config.yaml
arch: "unet"
model: "image inpainting model"
dataset: "capsule endoscopy frames (Kvasir-Capsule)"
train_examples: 42238
image_size: 40
crop_scale_min: 0.7
horizontal_flip: true
translate: 0.12
task: "inpainting"
loss: "mse"
norm: "batchnorm"
activation: "leaky_relu"
widths: [64, 128, 128, 128]
blocks_per_level: 2
block: "bottleneck"
attention: false
upsampling: "nearest_conv"
init: "trunc_normal_002"
residual_init: "none"
optimizer: "muon"
muon_scale: "match_rms_adamw"
lr: 0.0072
momentum: 0.95
nesterov: false
orthogonalizer: "newton_schulz_5"
adamw_lr_other_params: 0.0022
grad_clip: 3.0
ema_decay: 0.99
steps: 7000
batch_size: 256
epochs: 42.4
lr_schedule: "constant"
warmup_steps: 1400
weight_decay: 0.04
adamw_weight_decay_other_params: 0.01
Rows from block 6 of a small image inpainting model, named by matrix and row number. Rows with one number belong to one channel. Each number is 200 + 20 x the weight over its row's rms, rounded and kept within 0 to 999. All counts start at 0.
After each channel's rows are labels from the 100 images, of 14848, where the channel reaches its highest value: "colour at peak" is the nearest of a few named colours to the mean colour under the peak. Only what is clearly more common there than usual is listed. The data: capsule endoscopy frames (Kvasir-Capsule). In brackets: how many of the 100.
# convs1: 3x3 conv (model.mid.0.convs.1.weight, 64x64x3x3, each kernel summed), inputs 0-63
# convs2: expand pointwise conv (model.mid.0.convs.2.weight, 128x64x1x1, transposed), outputs 0-127

convs1.13,194,196,219,226,224,239,196,187,191,189,220,192,198,207,198,180,238,222,211,232,192,225,209,198,178,229,183,220,193,178,158,215,212,205,236,238,195,174,217,183,184,221,192,205,181,194,188,228,193,202,211,191,230,205,204,206,168,225,248,203,217,218,211,218
convs2.13,205,218,186,221,192,212,198,225,219,201,200,202,153,175,227,216,192,223,226,182,223,221,206,209,216,186,205,211,159,201,194,175,202,176,206,182,200,229,184,205,211,162,179,171,215,209,197,188,202,158,186,191,193,165,186,189,196,156,175,211,204,181,239,202,205,209,169,201,212,215,235,204,182,206,184,202,181,177,202,225,164,214,165,217,181,202,185,201,194,189,229,209,200,201,223,203,223,228,161,201,245,200,202,199,189,167,176,195,202,217,229,203,184,172,227,232,172,150,220,207,227,191,221,209,205,207,204,208
colour at peak: orange (41)

convs1.48,193,191,221,220,232,239,203,193,200,190,222,184,197,211,200,188,217,210,202,230,195,234,200,189,196,228,183,230,184,176,162,228,225,212,216,230,187,176,214,182,183,212,177,188,176,191,178,225,203,210,210,189,230,223,196,236,185,228,234,186,207,238,217,211
convs2.48,221,203,207,202,201,202,197,218,204,221,208,199,168,162,220,185,179,214,212,200,197,227,204,202,214,191,207,196,153,204,191,210,175,162,206,168,204,209,230,234,198,203,198,200,214,189,201,185,216,151,192,209,210,156,204,178,224,145,185,203,194,176,205,221,237,223,180,200,184,202,235,165,179,234,188,213,147,201,177,236,196,204,196,181,193,191,157,232,190,175,198,185,210,201,194,214,207,191,174,226,217,197,235,219,177,211,189,192,206,218,206,192,193,220,215,240,196,191,209,215,191,186,242,210,203,199,179,193
colour at peak: orange (41)

convs1.11,216,226,189,182,202,191,212,194,232,207,193,177,189,192,199,205,204,183,224,231,231,197,232,190,223,183,217,173,196,295,160,185,199,197,188,170,199,232,202,216,200,201,202,216,212,197,204,185,233,204,190,186,198,201,207,214,201,191,195,210,217,193,201,217
convs2.11,201,216,214,173,220,220,178,178,221,168,188,202,213,208,218,212,210,212,210,195,197,169,204,232,156,210,224,213,179,198,188,182,212,194,210,218,227,204,172,192,174,186,215,161,202,191,206,217,211,194,186,194,204,218,184,220,176,207,175,201,217,186,208,205,193,177,192,221,203,168,233,217,221,201,179,241,239,215,212,216,216,152,215,206,202,195,224,189,186,217,202,231,160,163,210,203,214,158,215,183,170,182,180,163,198,182,178,211,174,191,173,245,184,208,219,178,198,194,173,194,223,177,189,232,222,189,185,186
colour at peak: grey (37)

convs1.49,192,205,227,238,217,236,196,181,181,190,202,175,199,215,209,198,226,199,204,225,182,221,200,200,202,239,184,228,191,172,164,224,221,206,235,222,193,172,226,190,186,225,189,185,168,193,183,240,201,207,205,180,231,213,202,223,201,222,228,183,204,229,210,209
convs2.49,203,217,214,201,247,207,213,234,239,210,211,205,171,202,213,223,196,220,210,197,211,234,216,196,214,196,189,260,184,185,160,191,195,202,208,210,189,214,187,221,171,187,169,184,211,196,198,209,210,166,163,212,178,157,184,186,216,157,180,179,200,191,219,196,225,206,190,213,213,209,248,198,190,199,182,235,194,179,215,238,188,199,179,198,195,205,187,197,166,188,210,196,180,177,229,184,204,191,181,192,247,219,231,187,189,165,175,193,205,214,227,191,199,183,239,224,194,192,196,207,226,199,213,210,204,198,223,214
colour at peak: orange (47)

convs1.20,217,208,199,194,179,170,168,216,205,191,212,211,188,172,209,201,206,194,192,197,210,166,206,211,217,176,238,212,229,223,217,193,193,198,221,167,216,238,206,223,194,176,220,229,239,207,226,188,243,187,211,216,201,194,214,187,235,179,190,245,196,192,198,229
convs2.20,184,199,191,209,212,202,192,187,199,203,188,202,202,226,191,199,234,193,193,198,207,186,174,242,185,227,212,202,235,212,223,193,216,216,176,214,211,226,172,164,186,193,209,182,197,212,183,209,201,208,179,182,200,216,179,229,185,250,222,198,197,217,212,182,158,205,196,204,187,232,172,211,204,199,205,182,233,210,171,173,205,206,166,225,167,190,242,169,225,239,232,231,217,193,186,178,211,219,197,195,184,211,167,211,197,171,195,206,189,169,197,198,177,170,186,151,197,184,194,202,216,215,142,210,208,213,222,203
colour at peak: grey (34)

convs1.56,203,187,222,221,232,234,189,199,185,197,208,194,195,206,204,196,227,219,208,215,198,234,202,181,192,244,180,231,191,180,164,213,215,222,218,238,192,170,206,178,186,230,181,187,189,181,183,229,201,219,213,178,239,231,187,215,200,234,222,187,211,222,209,213
convs2.56,205,200,203,215,199,197,211,226,220,225,220,202,160,181,218,205,182,219,215,182,220,229,213,208,209,193,201,198,158,193,174,185,169,169,213,171,211,209,217,218,189,190,194,208,213,191,182,200,206,158,187,182,196,160,215,171,204,153,155,207,185,179,223,214,229,225,173,194,209,199,229,172,179,212,181,205,146,192,207,234,173,189,197,187,200,199,170,236,189,163,202,184,183,194,220,207,205,199,168,215,238,184,228,184,190,195,182,200,205,226,204,206,205,198,209,245,181,202,211,219,193,187,240,212,207,204,180,196
colour at peak: orange (46)

convs1.54,194,198,241,228,232,236,189,199,194,192,215,182,199,213,198,196,226,204,210,227,191,224,214,191,191,226,183,225,184,171,160,221,220,219,232,218,195,167,216,179,189,219,184,203,182,185,188,245,196,213,203,177,231,214,182,213,195,225,213,180,226,226,213,210
convs2.54,201,213,202,213,225,220,209,233,212,229,203,196,162,177,216,206,195,219,229,202,204,226,221,187,221,206,181,217,156,194,165,201,187,168,205,175,207,219,221,226,183,206,183,197,210,183,181,193,220,166,174,195,210,162,195,190,211,140,155,212,201,171,211,213,226,224,188,202,202,204,232,184,168,213,182,215,152,189,202,226,190,204,194,187,190,208,175,230,184,173,220,193,214,185,212,228,203,204,180,204,243,195,221,213,194,191,175,200,221,226,212,194,193,204,234,241,205,197,220,210,198,190,237,204,207,200,183,210
colour at peak: orange (45)

convs1.4,203,223,172,186,208,199,170,229,215,214,186,195,196,189,189,209,194,183,206,209,241,221,224,227,206,178,200,226,218,216,186,163,236,203,212,216,221,242,184,199,202,180,202,224,237,190,217,200,220,190,221,218,228,222,202,182,218,180,171,223,202,188,190,243
convs2.4,212,222,179,200,167,204,191,162,167,185,206,196,195,174,227,188,213,186,218,199,188,194,193,212,186,204,220,134,197,223,217,212,204,184,203,166,216,201,230,192,254,213,232,222,193,198,191,193,197,203,234,209,217,214,203,217,188,204,218,227,187,226,201,207,194,198,205,192,193,216,166,181,199,223,203,189,185,216,187,163,192,184,201,204,203,183,203,219,234,214,213,191,230,249,169,216,239,199,198,197,156,176,166,236,178,219,211,225,204,178,176,194,168,210,157,183,184,193,203,183,182,197,204,197,193,181,192,183
colour at peak: grey (52)

convs1.40,191,199,225,220,227,241,197,198,187,208,216,181,199,209,198,187,227,213,202,237,196,237,207,183,196,219,183,225,192,168,158,229,221,219,223,230,196,171,213,191,185,226,181,187,185,177,196,237,202,216,208,186,232,214,191,214,197,219,237,185,208,232,201,200
convs2.40,199,199,203,212,206,204,208,224,189,230,203,201,158,177,215,202,174,225,219,183,205,232,208,210,219,193,189,186,149,188,184,193,169,168,215,165,213,221,218,233,191,199,174,200,220,188,187,192,211,163,191,196,189,159,210,195,214,150,164,214,188,169,208,208,227,221,154,202,195,210,238,186,185,211,182,214,151,197,169,229,192,198,207,196,185,212,175,225,190,172,201,185,202,195,223,207,224,198,164,205,230,174,224,216,192,191,165,204,208,224,201,211,211,202,208,243,190,187,209,219,215,196,231,199,204,207,189,195
colour at peak: orange (44)

convs1.39,191,182,220,231,236,238,192,174,183,198,202,189,201,207,205,175,223,212,206,237,203,217,191,194,199,224,195,224,199,175,168,231,214,217,219,236,192,169,218,186,199,225,187,191,172,184,198,238,201,224,213,187,228,207,193,223,196,239,226,190,212,233,209,208
convs2.39,189,205,201,203,218,199,204,233,190,212,220,198,166,198,230,206,192,222,204,192,228,236,206,210,219,207,199,209,150,190,173,194,167,179,207,176,215,221,214,226,158,189,178,205,204,180,202,190,209,153,187,168,188,154,200,181,208,147,161,198,193,192,210,206,230,206,163,203,194,203,250,193,175,199,186,225,152,195,219,236,183,197,196,200,190,206,180,205,184,171,205,202,203,200,225,207,190,206,164,200,240,183,224,189,204,185,181,212,194,214,212,199,218,210,226,235,188,194,195,196,203,199,232,214,213,212,188,187
colour at peak: orange (43)

convs1.38,204,189,224,224,240,224,198,180,185,199,210,192,196,218,196,197,220,201,210,225,206,233,205,190,201,241,184,240,188,166,164,217,214,218,224,217,199,178,206,190,187,218,178,189,183,180,175,234,203,212,208,190,235,220,186,228,187,243,214,193,207,235,199,213
convs2.38,198,201,210,207,212,202,202,226,193,219,207,204,172,181,216,205,182,222,214,195,205,237,215,196,213,189,191,185,158,180,167,195,181,171,228,169,214,209,217,236,183,191,188,211,216,201,184,190,217,167,203,185,206,154,216,190,204,165,158,194,205,162,201,203,216,209,172,197,207,181,235,180,180,226,188,212,159,199,205,241,180,190,213,196,204,208,161,213,185,148,195,172,184,209,222,220,196,192,187,215,225,159,233,225,186,201,171,204,216,221,201,190,202,205,194,244,195,197,208,217,190,200,248,213,200,197,181,208
colour at peak: orange (43)

convs1.47,188,174,224,215,227,229,220,201,198,201,210,190,200,222,191,196,197,200,209,223,205,233,194,180,190,228,186,231,190,184,169,212,236,225,210,231,206,177,200,188,189,211,185,196,179,177,191,238,206,234,224,185,237,219,178,226,189,229,208,191,223,246,194,197
convs2.47,211,201,211,192,185,191,197,200,189,224,204,211,210,185,201,186,184,207,209,196,186,223,201,193,202,188,188,172,177,197,189,213,176,174,234,189,214,189,252,233,199,208,206,219,213,186,180,207,201,207,197,194,212,174,222,194,216,170,161,198,189,150,175,218,198,217,180,211,202,175,228,166,180,227,180,201,159,210,176,210,189,181,232,163,206,218,177,239,171,162,167,172,205,230,206,218,212,176,197,212,191,177,242,203,190,241,184,198,214,215,194,204,205,235,176,229,208,205,189,222,187,193,238,214,189,182,169,203
colour at peak: orange (45)

convs1.35,204,182,231,231,223,241,198,192,185,202,206,187,203,221,200,189,218,213,216,220,189,227,202,183,192,236,182,222,177,169,170,217,224,219,231,216,186,170,214,189,186,232,180,190,173,185,194,237,203,209,215,185,227,226,191,223,194,226,229,190,212,229,203,210
convs2.35,180,214,205,199,215,197,216,242,208,224,213,193,162,186,223,216,195,225,213,184,209,237,208,200,217,185,175,211,143,193,178,184,180,181,204,184,207,205,202,224,177,208,183,194,203,178,196,199,209,160,181,181,197,160,204,173,204,148,146,191,197,180,214,196,233,204,174,204,207,202,235,202,184,201,181,216,155,177,207,232,196,195,194,196,186,208,174,215,195,166,215,177,188,185,211,220,198,199,169,191,244,181,229,190,193,193,160,196,200,228,210,200,220,205,220,231,202,191,211,200,204,196,246,201,211,206,195,197
colour at peak: orange (44)

convs1.29,191,187,232,216,222,223,195,192,200,196,217,194,191,218,199,196,216,209,206,228,212,238,202,196,195,223,178,230,185,186,156,225,212,226,214,238,206,174,211,180,185,222,173,194,191,182,180,235,177,227,211,181,237,215,194,231,202,236,225,194,205,231,205,200
convs2.29,199,197,196,202,210,199,215,216,190,208,213,187,164,160,216,189,176,217,213,204,194,228,214,213,212,204,195,166,151,197,173,198,181,178,228,163,206,213,223,233,198,200,195,201,210,184,189,203,229,173,196,192,210,162,212,193,218,148,159,206,193,169,205,221,225,219,168,191,217,180,223,177,195,222,191,195,156,196,186,247,190,175,214,190,197,194,174,232,185,176,182,189,198,206,208,212,205,192,177,218,211,186,219,217,187,206,169,197,208,233,191,218,190,219,191,245,185,187,215,205,199,199,254,212,201,203,168,189
colour at peak: orange (41)

convs1.44,193,227,212,194,180,193,179,197,201,217,210,214,187,174,218,174,205,214,199,188,233,191,197,197,205,201,227,186,210,219,187,194,195,163,228,192,238,196,235,212,186,205,205,207,215,227,211,222,234,159,201,186,198,194,218,186,225,198,217,247,188,189,224,262
convs2.44,180,219,187,220,204,214,192,206,202,187,222,197,164,207,218,208,233,202,202,192,218,194,202,224,179,204,218,208,204,215,210,181,219,199,165,198,215,234,177,167,185,193,214,182,199,203,198,184,198,178,184,161,191,203,185,207,171,216,212,211,188,224,213,190,166,210,190,190,180,222,205,204,182,192,198,194,230,189,199,179,186,216,153,228,176,206,222,167,224,218,244,240,216,198,207,203,233,250,180,185,213,193,159,202,192,148,190,203,182,181,218,183,167,175,196,175,177,170,214,188,214,193,158,215,213,231,216,189
colour at peak: grey (59)

convs1.10,200,191,228,221,231,232,189,189,200,195,214,184,199,213,198,199,230,220,211,225,193,231,197,203,193,233,187,227,182,186,159,216,213,223,221,232,186,177,205,183,191,220,177,180,182,185,176,248,203,225,218,181,236,217,184,213,198,234,213,179,223,213,205,208
convs2.10,206,186,192,216,182,208,198,214,200,227,208,199,155,174,219,202,190,223,229,189,217,216,216,197,214,196,202,187,156,189,178,185,165,164,213,165,207,219,218,240,202,182,194,207,212,191,171,198,236,172,195,187,222,171,211,198,200,150,156,213,190,161,219,209,218,213,172,191,198,203,240,171,185,213,191,201,149,201,191,231,189,187,206,195,201,210,189,244,203,169,198,180,218,213,215,211,209,199,175,208,222,180,215,211,193,204,175,198,215,221,215,198,188,208,195,237,191,195,215,191,192,199,254,210,211,207,170,196
colour at peak: orange (44)