config.toml
init = "trunc_normal_002"
optimizer = "muon"
max_grad_norm = 3.0
Rows from block 7, named by matrix and row number. Rows with one number belong to one channel. Each number is 500 + 40 x the weight over its row's rms, rounded and kept within 0 to 999. All counts start at 0. Numbers have three digits each. After the name is the row's rms in percent of the matrix's.
# convs1: 3x3 conv (model.mid.1.convs.1.weight, 64x64x3x3), inputs 0-15, a 3x3 kernel for each
# convs2: expand pointwise conv (model.mid.1.convs.2.weight, 128x64x1x1, transposed), outputs 0-127
convs1.29 079:501477512449498408498483456482516497541544615547592619445485482503497480552484445505480471491510466501431442554466511475490507491503432545499485490529548486576632480509435487515472494470493495500520545505456500434441535516467509513434486506504543508526530479447472458386531540480444408479502502430551505488477492489497436461475510516467488460528478480500483526482515551481516477485488526519489515519606609484476475460473530483599673
convs2.29 083:475519554477549534520483546507490490573600483493528444472529477453477510467529483549583477495497550570493588505454477442435498510506514488522511444547477507452543474556480569517452526576474451513475568488494484477530546424542558598511502468555500479462487518552469483576466505545418483471411497551483477527520488501489553502511472510455519460521440546580510506485500434485520482557509
convs1.30 148:485487506493449436478484444517535519524575563553531562491480454468489464481476485514495502511538536471479492487515515516472438488475467497499520527553576494588663485499478520519470489473483543537496551493499541514436518501538516546480496522521505498537474521472508497462515532603445487653463466533572490518523469530532525587503474539440428618478552617473530515484474481485479414496518515494489507532535532460503544514451557480549548
convs2.30 128:522447533452477431507480463474480550611508419498492504471499452466499439509466454497578454519542475524540535434410491504544523499531501512496527485583557521512546520472542519527480536474433516494490555532521453499491500512483482490488514491531533637458553546505509426471445461479573501525483463554513468522549507519616510482510502494504605563490511537532464531477518534482462473471502
convs1.31 078:500468464481440446503486443489517479519556576517572547512525479502495507537473473489476463499495475464441478536504490495506477500486437502511508475509579486542622489488491497493457474481492544523503509484477495410449481505477520496490505468451501517500481430446528475440542513470427449449519470405522468458504503482517494435471545513474452505486507525465483527496501516500525436523517501446505465522607581468485503492456548543573697
convs2.31 085:475483515471469470472446477480508515584550485500555488468469514439474481480502534511572491526471520523452547495479441456525504559517465541511527464576529472494580528503434628554484516547500471395504564507550464440562509456515468580502538451551527537498511489532468496570487522460506498519445503550459461480439426511539545495503418484491543518481415528522465473478517419482515517493499
convs1.32 074:510524533497545601471516478549521520456472419424433462482478533465483582491567543487532513494478608529543554484521554497493576501465514496495474508465472471462519504477466539454600507502592547479474527533485526553506515509511478523579552619608558525509541569568525517540477501513489510521520481541500502514488510492559607501501490457471536525509594563502497475536486427477468486489482459496506446530443453496488494475523489514471476
convs2.32 079:500517454516520493506510497546523484437431551500485534526477514567498502535473487460429500475503462419529449506543540557501507451501546475481485523429513492515420514467522416439507497469548552549546438471490505559431469552486541393505479569477463515485477514452557490446514454525512510537524483437558557448556534491507441517549558512499506496526594486468561528509489612532528498462499
convs1.33 094:500538567514538601505494577555554486481451435480468457487504518418496595535588588501511523491508574540588551486516521488480600485499594521505559491496502506511443541499495483523593497495499519514500484506538436518559529551573531543610541615579511531529534540536516502501547463477529536488532511509494464493526519477544569497485503460474536462496495498500467484493495509441466490497527507532478454496487524465505472462488509508472458
convs2.33 092:478542446539502535474529482497476485368461558557494528536459530523528548518495499489432516479468508442468445519563468510510452478502530487484463564433467467521446478492464435510531502493585491494512468485488568510497455509481491484469480527489533434568447490477531539484537552529504517480543562412503590474449567492421429503484496552490438427532526444411561494546508514512499538506491
convs1.34 075:482538573456536623507513537566491520472462432454461461493488494487467567471543572488495529511492578479544592501480564522512578510495503533484500514463491486483438519496500517503584529510607500432478518501498514571501492541498488497550565615592516517475525544573549524542519474470486517530484470449462480532508535524563622558477476492524523512492604589481500484550477464491433475481468463497495514476453465492504529495526478502467465
convs2.34 075:487529496519517493482557501536539508429470514508476564537479507561527464527480519483421518474460429433517451515520540562456502477485540504461508514428480449499403509442531429416523480404522492495549443508519492579482450538464488420514509597497481512489483514468557485449477482485496564505530499438501592477553471501526429510523565507519531514517600464476499491505487569521487494451479
convs1.35 078:474516560507533590502529502537543538479469406464423445505477551488544575504542542506523536487476615504590551474474528493487573477486480507536456474489459484488481489485506497506579504516591472462495547530500521560538479487498506519556572584576558550467555540603541506552525497483483532522532503482455498513524492499591609552515515516474500525503611571505485468532486440488437466506465479515496467486430441502491435467516505465440476
convs2.35 090:525521495524518513542548509511506485428403546515440506536503490558502510529493470462430478464500452430546429521528540559505509481529537448449518551413502483491427488481535400428530473469522549564527436496508525579416447532467524422528466555484468501463501520456568471432502446518517508512551487457536523496563566473506451489527557498504487515490581495483500512512493578516499486476503
convs1.36 075:489454478498466454463480417492504501512518563575556565499474561492537434537511487500511452488501491471473408496478499495482471497510494512541509508470566459547647491473496495497486543479483466564478554511436475441436489466484515479454436487491524474538500455463481450462506521539418458507497485444573506486505506454532475509481517522458411529467498572432505543470525488536472443518507496508455543562636581479477490499488547517603654
convs2.36 082:498468526452498476493492512483497505641524456479538426454520478447480458494507520547586498508521530593469585484469465483538516531507433520539515461574534553485593503520489581551450530548447473491492573519549465454510516446535497557472552447542506523492521485494463483549465489466497475522432463553500455543503446495547583498486477528470572495521444539537449504469524462472494519522513
convs1.37 073:465542533536519554501489536553527515518443446469455438505500542490486554492569530468516526511484607540556563536506506512505562472471507529491506501499474482472449504510490510497612499510645511498506533534546514559540488521485490492550533616591525548532526588557512498568490512469505529522500488492471510510526504506539666494487482477501551529495579532520490489497494494452478449486499533499437525505458484458515484498478481496473517
convs2.37 085:508509511498551499542569484555511495406459544526472533523500540583524509518502492507424458436523458471528463519541550565472500485514529454453501524411471509518403506486539405410492493474513516550539445520506508576442486524441492397504463561451468493479483514469540468448517475487511534508525497442536551458567542472491425510541540515497503526487594504495506540495510588502501501483480
convs1.38 115:494482570524489578489518521532499516491499418495452453501486504511498522481483543487485530505486601558546578505502550500512522516447497537494463449518477474446467495536482460490609474557604522450503557517492532588503497494481520539541525634596528551467524552595526502562487543553524521545501504511471517565513486493565655568490458494472498522537597613472489495539491432496463450486434457511487478500424425462474511490505494505478493
convs2.38 105:501488524479461494498520506544529539490476520492484534520479484574508472508480468465453501457472462445571446531483567573505511488520517492462513503492518444522450546461531452415484472409487508508532467478534448567456448573459523427507504538465457579428507505469587466413459448484531534551500477473510521426563483464569451523550524477507553558460563507514485509458481590508503468432498
convs1.39 095:501500454487455441500468458456504501513555567557550601471471475514536472528485408554535513480542483469449457542517497486487476509466495536537520504491563436557625490523487508488491490484470566512490555538465474438456472490522513526468544503472476514533509506506498459470515516561418441543488480475518504445513485468505473474498485509441428519500470628486496517474493453514466450511499523491469546559546550514504470489472554535598609
convs2.39 097:508472518449484473530488481498476513631544422445521438472515460467478431495495481511566460516544494587530559482427542471534531521527469512510522485586554545544546537501483576533471528498413492488478566524523440476491539496522495498496505477534516577445507534501494456532431460495485454521464455553508448534558476520596540477503484476507561532473470584569467505471542486460490483477491
convs1.40 110:512443459532499447487502483480512483521532536571541580518492454514520487486483455513514522475537540478499493534525496524497464500483440521501499465514554471501590480483442508543463498468509506494517571493463504458465463490500465503496490480497472501499457499486473485467501550587396440572495467501499520465508474514565463502488481518447436534503542653505478496516548506451464407499513528473506578555585578505499498500491540486548631
convs2.40 101:488461553451474454512493479503508514631537458473529471461460484482513452484486511488525507505551532563499562512440522493522537534542481497523508476568525521552546554497486575520434542470421482469462547527555404443500508490558469506500564477544503580448543505486521480508406450457538441555454455538469458492520437534610542481514498506504565529494451541536461513446517498484509497504491
convs1.41 129:508524511518495440518472490498467497541537556544567578479494554461471539521569555500543464488501489489476463496530477536503496482496592492484463486481543520534541484492475524482459525512425585540504519530541506479520492485504465530480476445456483472498491438382524486445521517454521465379517451359526489494527482487471431427523497495521480429483406400486518599484562545512535521506535565513487577545584635477519466502442523520547598
convs2.41 096:445526486540481495469463477504498507503526502515545470474466534477515597446507557497519509518486518511455521526541446427497483542479521521506503504490494444505528445521447558524480444536556487385555475496481524466536503490502474542504461458493531430545423478564418545567549596490500503435555553503512467478398488508442489503475415506508461460503415459462525498525509396534521535509485
convs1.42 108:542524560483556584485503551547513515516482509479438430446506566456444552495571602463500534496490607488554598466500487490549630508471568535473492519493480483475493522545467555510555558494646457484467535445483484557500483509497494534530466588664537489464568535566510534582518532491484528549470542496528513528510556543556535465489475504477507520524510499470488523507491491547473407475478453480473448535445457516496512462515511494540532
convs2.42 128:490477494501499473498563523548527528488531543540538560515439566506521484525472545585417504439428477471467502488527442515456458445444467506526466465457476462505461523431479474460471506426515464502521469526558455533589480475491518496440590532501506480520511493459490477464506512420465568525484510462462626484529410519454480491476502545518554484587550483472468476524472524511541563505464
convs1.43 074:472469448454477500489472464519473471519532570569544590473496499498537487519510442513462502503498488502495467567495469512506447481458470488517553474503590529537639516520489501512473479486477512529500486465483463450445510479529488462461504462483509490500487444483480475479511498553434473490505489419550504450517466524531506490507511502469479481457483536514496525487507526528504462503473497518512526536586577453537456500462528500583671
convs2.43 075:526474479484467466506470462487501522575537447478532448459513484422451479489489505490568495556511551570439530488476488448544537564531458532540486492598565540513590505525450606551498544551459495446486558512509470416485558509557471541528490459522553535512511454531454517510507517518555445512467514573488448532445481496557551494449445461518521542468431518544474516464486441487476493520508
convs1.44 113:525562545492519573493487563551538475497496468490476370470515586503463641543619625441495545511536568515544542491518536503476588506507684516490524484498502477538503501481530498503573514509485512527498490488534431474598490514563549554538538558583490508505511505513518496493502485493537518536505523494514527481495529489571523516524533463481503525516477458505523485451490531503491504544519531514493464517508509481416484503484518487507507
convs2.44 117:478545456527513514484519488505507504407482534533557534517463544514526555528490530510451535503449509476404468496561428458500462492449492494494467495432483455485453458467472486529529470495581475468532484496507562478547445508483475518446518483480546410557462487470475532531585544516488517507566573429497580501437520506405447495492464570505446435523482457418523474553518469539506563518489
convs1.45 073:518517543547506587502489502570534509514461438447455455486501562454480593507569573485505554523487580554558530468469556517520586454464520551527516490504515506470470508502500539458622507505598481512471520527503506557556503524519511536563527616579537589508537573578507522542506510442524548498497510506473494491528519486598611548473490505513539482470583595491472455531509459499459465526482479522470470493480472454507519482517488488473461
convs2.45 080:533521461524498506510510511563507510414418534501447512538485503559523503527505473474412487461481433453537419537529565545499483491530524489471482528450483488520422528472510384433505479449535541528527437489501505543438447566462491394494490565460489510502496515442566477420509466539516512536538486451549556463519561471513446516534541519483483511488577479469542502488474580499497478462484
convs1.46 077:503533545524552611508484544534501538499442443484477448488465567444469615498557571507501525502488584504552583472492523507509545487473535505546521533498475476475437491479495480505609490536640488473483506511465488565558516518526505548565562607605577544470525558555515557587474520498498544518506480486510535505520508499540623521500504456502526538518560523479530453504476471522444457526467507527460462543457469498511512450512511486491471
convs2.46 084:524486474516529502507540516516490493450452552504524528558442575545552528539477541550392496440451465459486478485527495533514478443492507458508478532437481529521419476464524401445462503454548483567551451514526506536529478500494488426445563569476499462502466511418553477489482514470470526511483515450512592503513465496463437504534548563518517512590557452461514493506501576526560550481483
convs1.47 135:521534514509496417522512452520506566531564586582539563456488513482473543523551535486466495495562488480476477483517486504531561515506536487486511507476574514560549504537495539496460518489465574533528530501534465456473514488517483514515507490470480445528482452433504516483493515424545438343497489383515485481528564471484446463492466504510527479479370393484525560495524533491562498520532566503438545569545576450476463477491482479529577
convs2.47 112:461528478517498517464465491487490510491517509512544500484495518461495586469503576522525508526466511476495498524546432426506491526458520513495492488471487438495526461520463533544532463536548500417550463498468560489559492464471500561514477456463507445582447514574414529546566599494467527470572563492513495500400473519423494524456439479511437467513434463444498470554489409545553547513478
convs1.48 079:480513575517520593476509499565555516502469449450425449488491546506524564514549534481492559500477610516608590490483549494503577512447515516481483490474451516455443505500459521542578490511616492494499521516507503547535484494509518493544546628589498551522535546605512512560510511517502527495481488523495530535530501478540617546477474498450519526470569556494487490509495435507440453508456496494469502481461464508488504516516464507482421
convs2.48 081:478478522505517490491536478548497515464451533491453549525459479560497509521468476467414464466472442419560435533494532545477477464481519486475490520415493440495403523454513417408514458436541523509537439479502466568456442547476513421505480564468490509482498524449560480409485456517523535529515493435532539436541510467525440520527552507529518504499576504485517497489489595490531465451496
convs1.49 098:517471482500447444458489439452514468472559574519530659487476516497525531487492437549477514519492441532516445520516494506514462529467442445514507508516550494570648490501515503475448516476493522555502519516490506474446486475505497480468490498455519489502497458494465470400552498458477451499492458440494530495516492472469481472515511434472480523492462525533527486466478534478537565524519554501460549462594589493528447546432491500534644
convs2.49 118:505500522539545530529501503479474448478530456486453444477595448480471499505526443477575470539572538534529518492492530502505536499554492493515526515525493572479516461578518506534498526592456534515437539490474553482431541489543492518558397457518499476499480479560489516500509483566513449436524494537493390556512603483493544492483498466461457480415461535565545550528499461467451447541522
convs1.50 084:473465469494476427482466450472505481526527610596554583489489481511502531475506507503482504500501461496489464514507448497498451484475469521527507493517533490534603491481454519489449496488444555522489460509479491441471472507478535477454475454513485496533516438438462474416518481567465480491550522417535465500518491488514487481473520484443452495462489522489500544481525525526520415486489527497525525543595588485480457483452518506614696
convs2.50 096:491481512459463489468443490475498511611522490484582483468460502440499489447506543516563499540489531554469557492475457477552530541496446519520507444587532487522594527507451601535473551524475446443479558510554428443545501483527497575482588458550521542497543486529469496547492506467516480530470476530474475476440397498534524515501452511509554515509441522480433451460498445507495544533501
convs1.51 102:518517483485492443518518459518491496478543609523571590478502482482467506517540541523492455515486478541524450542519536513464473491475508480488504495503575485520576512481474495515446520485448515561536510483497537474436476473416501502464497462453481495509483431387524493403513475426471458451489444410475489504512523492483466412492488479519455454486454444498512523467552563459533534521513523519492564531589669493488483484493516518587659
convs2.51 083:441515486535526540503467499489489487529572474497536437457520501486491553480529517525602506520490534502493534503515455416477519501546510501490526468512482472462542468566490588576467465611489470440525515474481553481506523471568471565529444418554516439502431501575444541570526538527450474465530541474522449521461499486436548501512454515473464455489421512482508515509502388485518524559501
convs1.52 173:552547591539546597457464541524515484448467475543463488468458554504454509525677630475503555480493534471574545473524546503503576487488571509526531497480519492572553513491532492477545512495514481524523439530580433444537478496533507527526514542498520497522463517483529497450511539480525568486472511509515527512531515550477451477487553516472509547493410441521502491447466504477574527518492516484454470492468481522499490494486541511499480
convs2.52 139:541444483549471461495509502483459506477478429525426508509485526478473560552499505506489475570505499497478467449535447514537466461488525553505499553474508524468488449477520474593530518476584564463530475513440567508481530520465437484548436568441593471579453496495465505478571588493521490442519528504560526607479519532453506448437534500570475494489512459441521546557493491499498536452525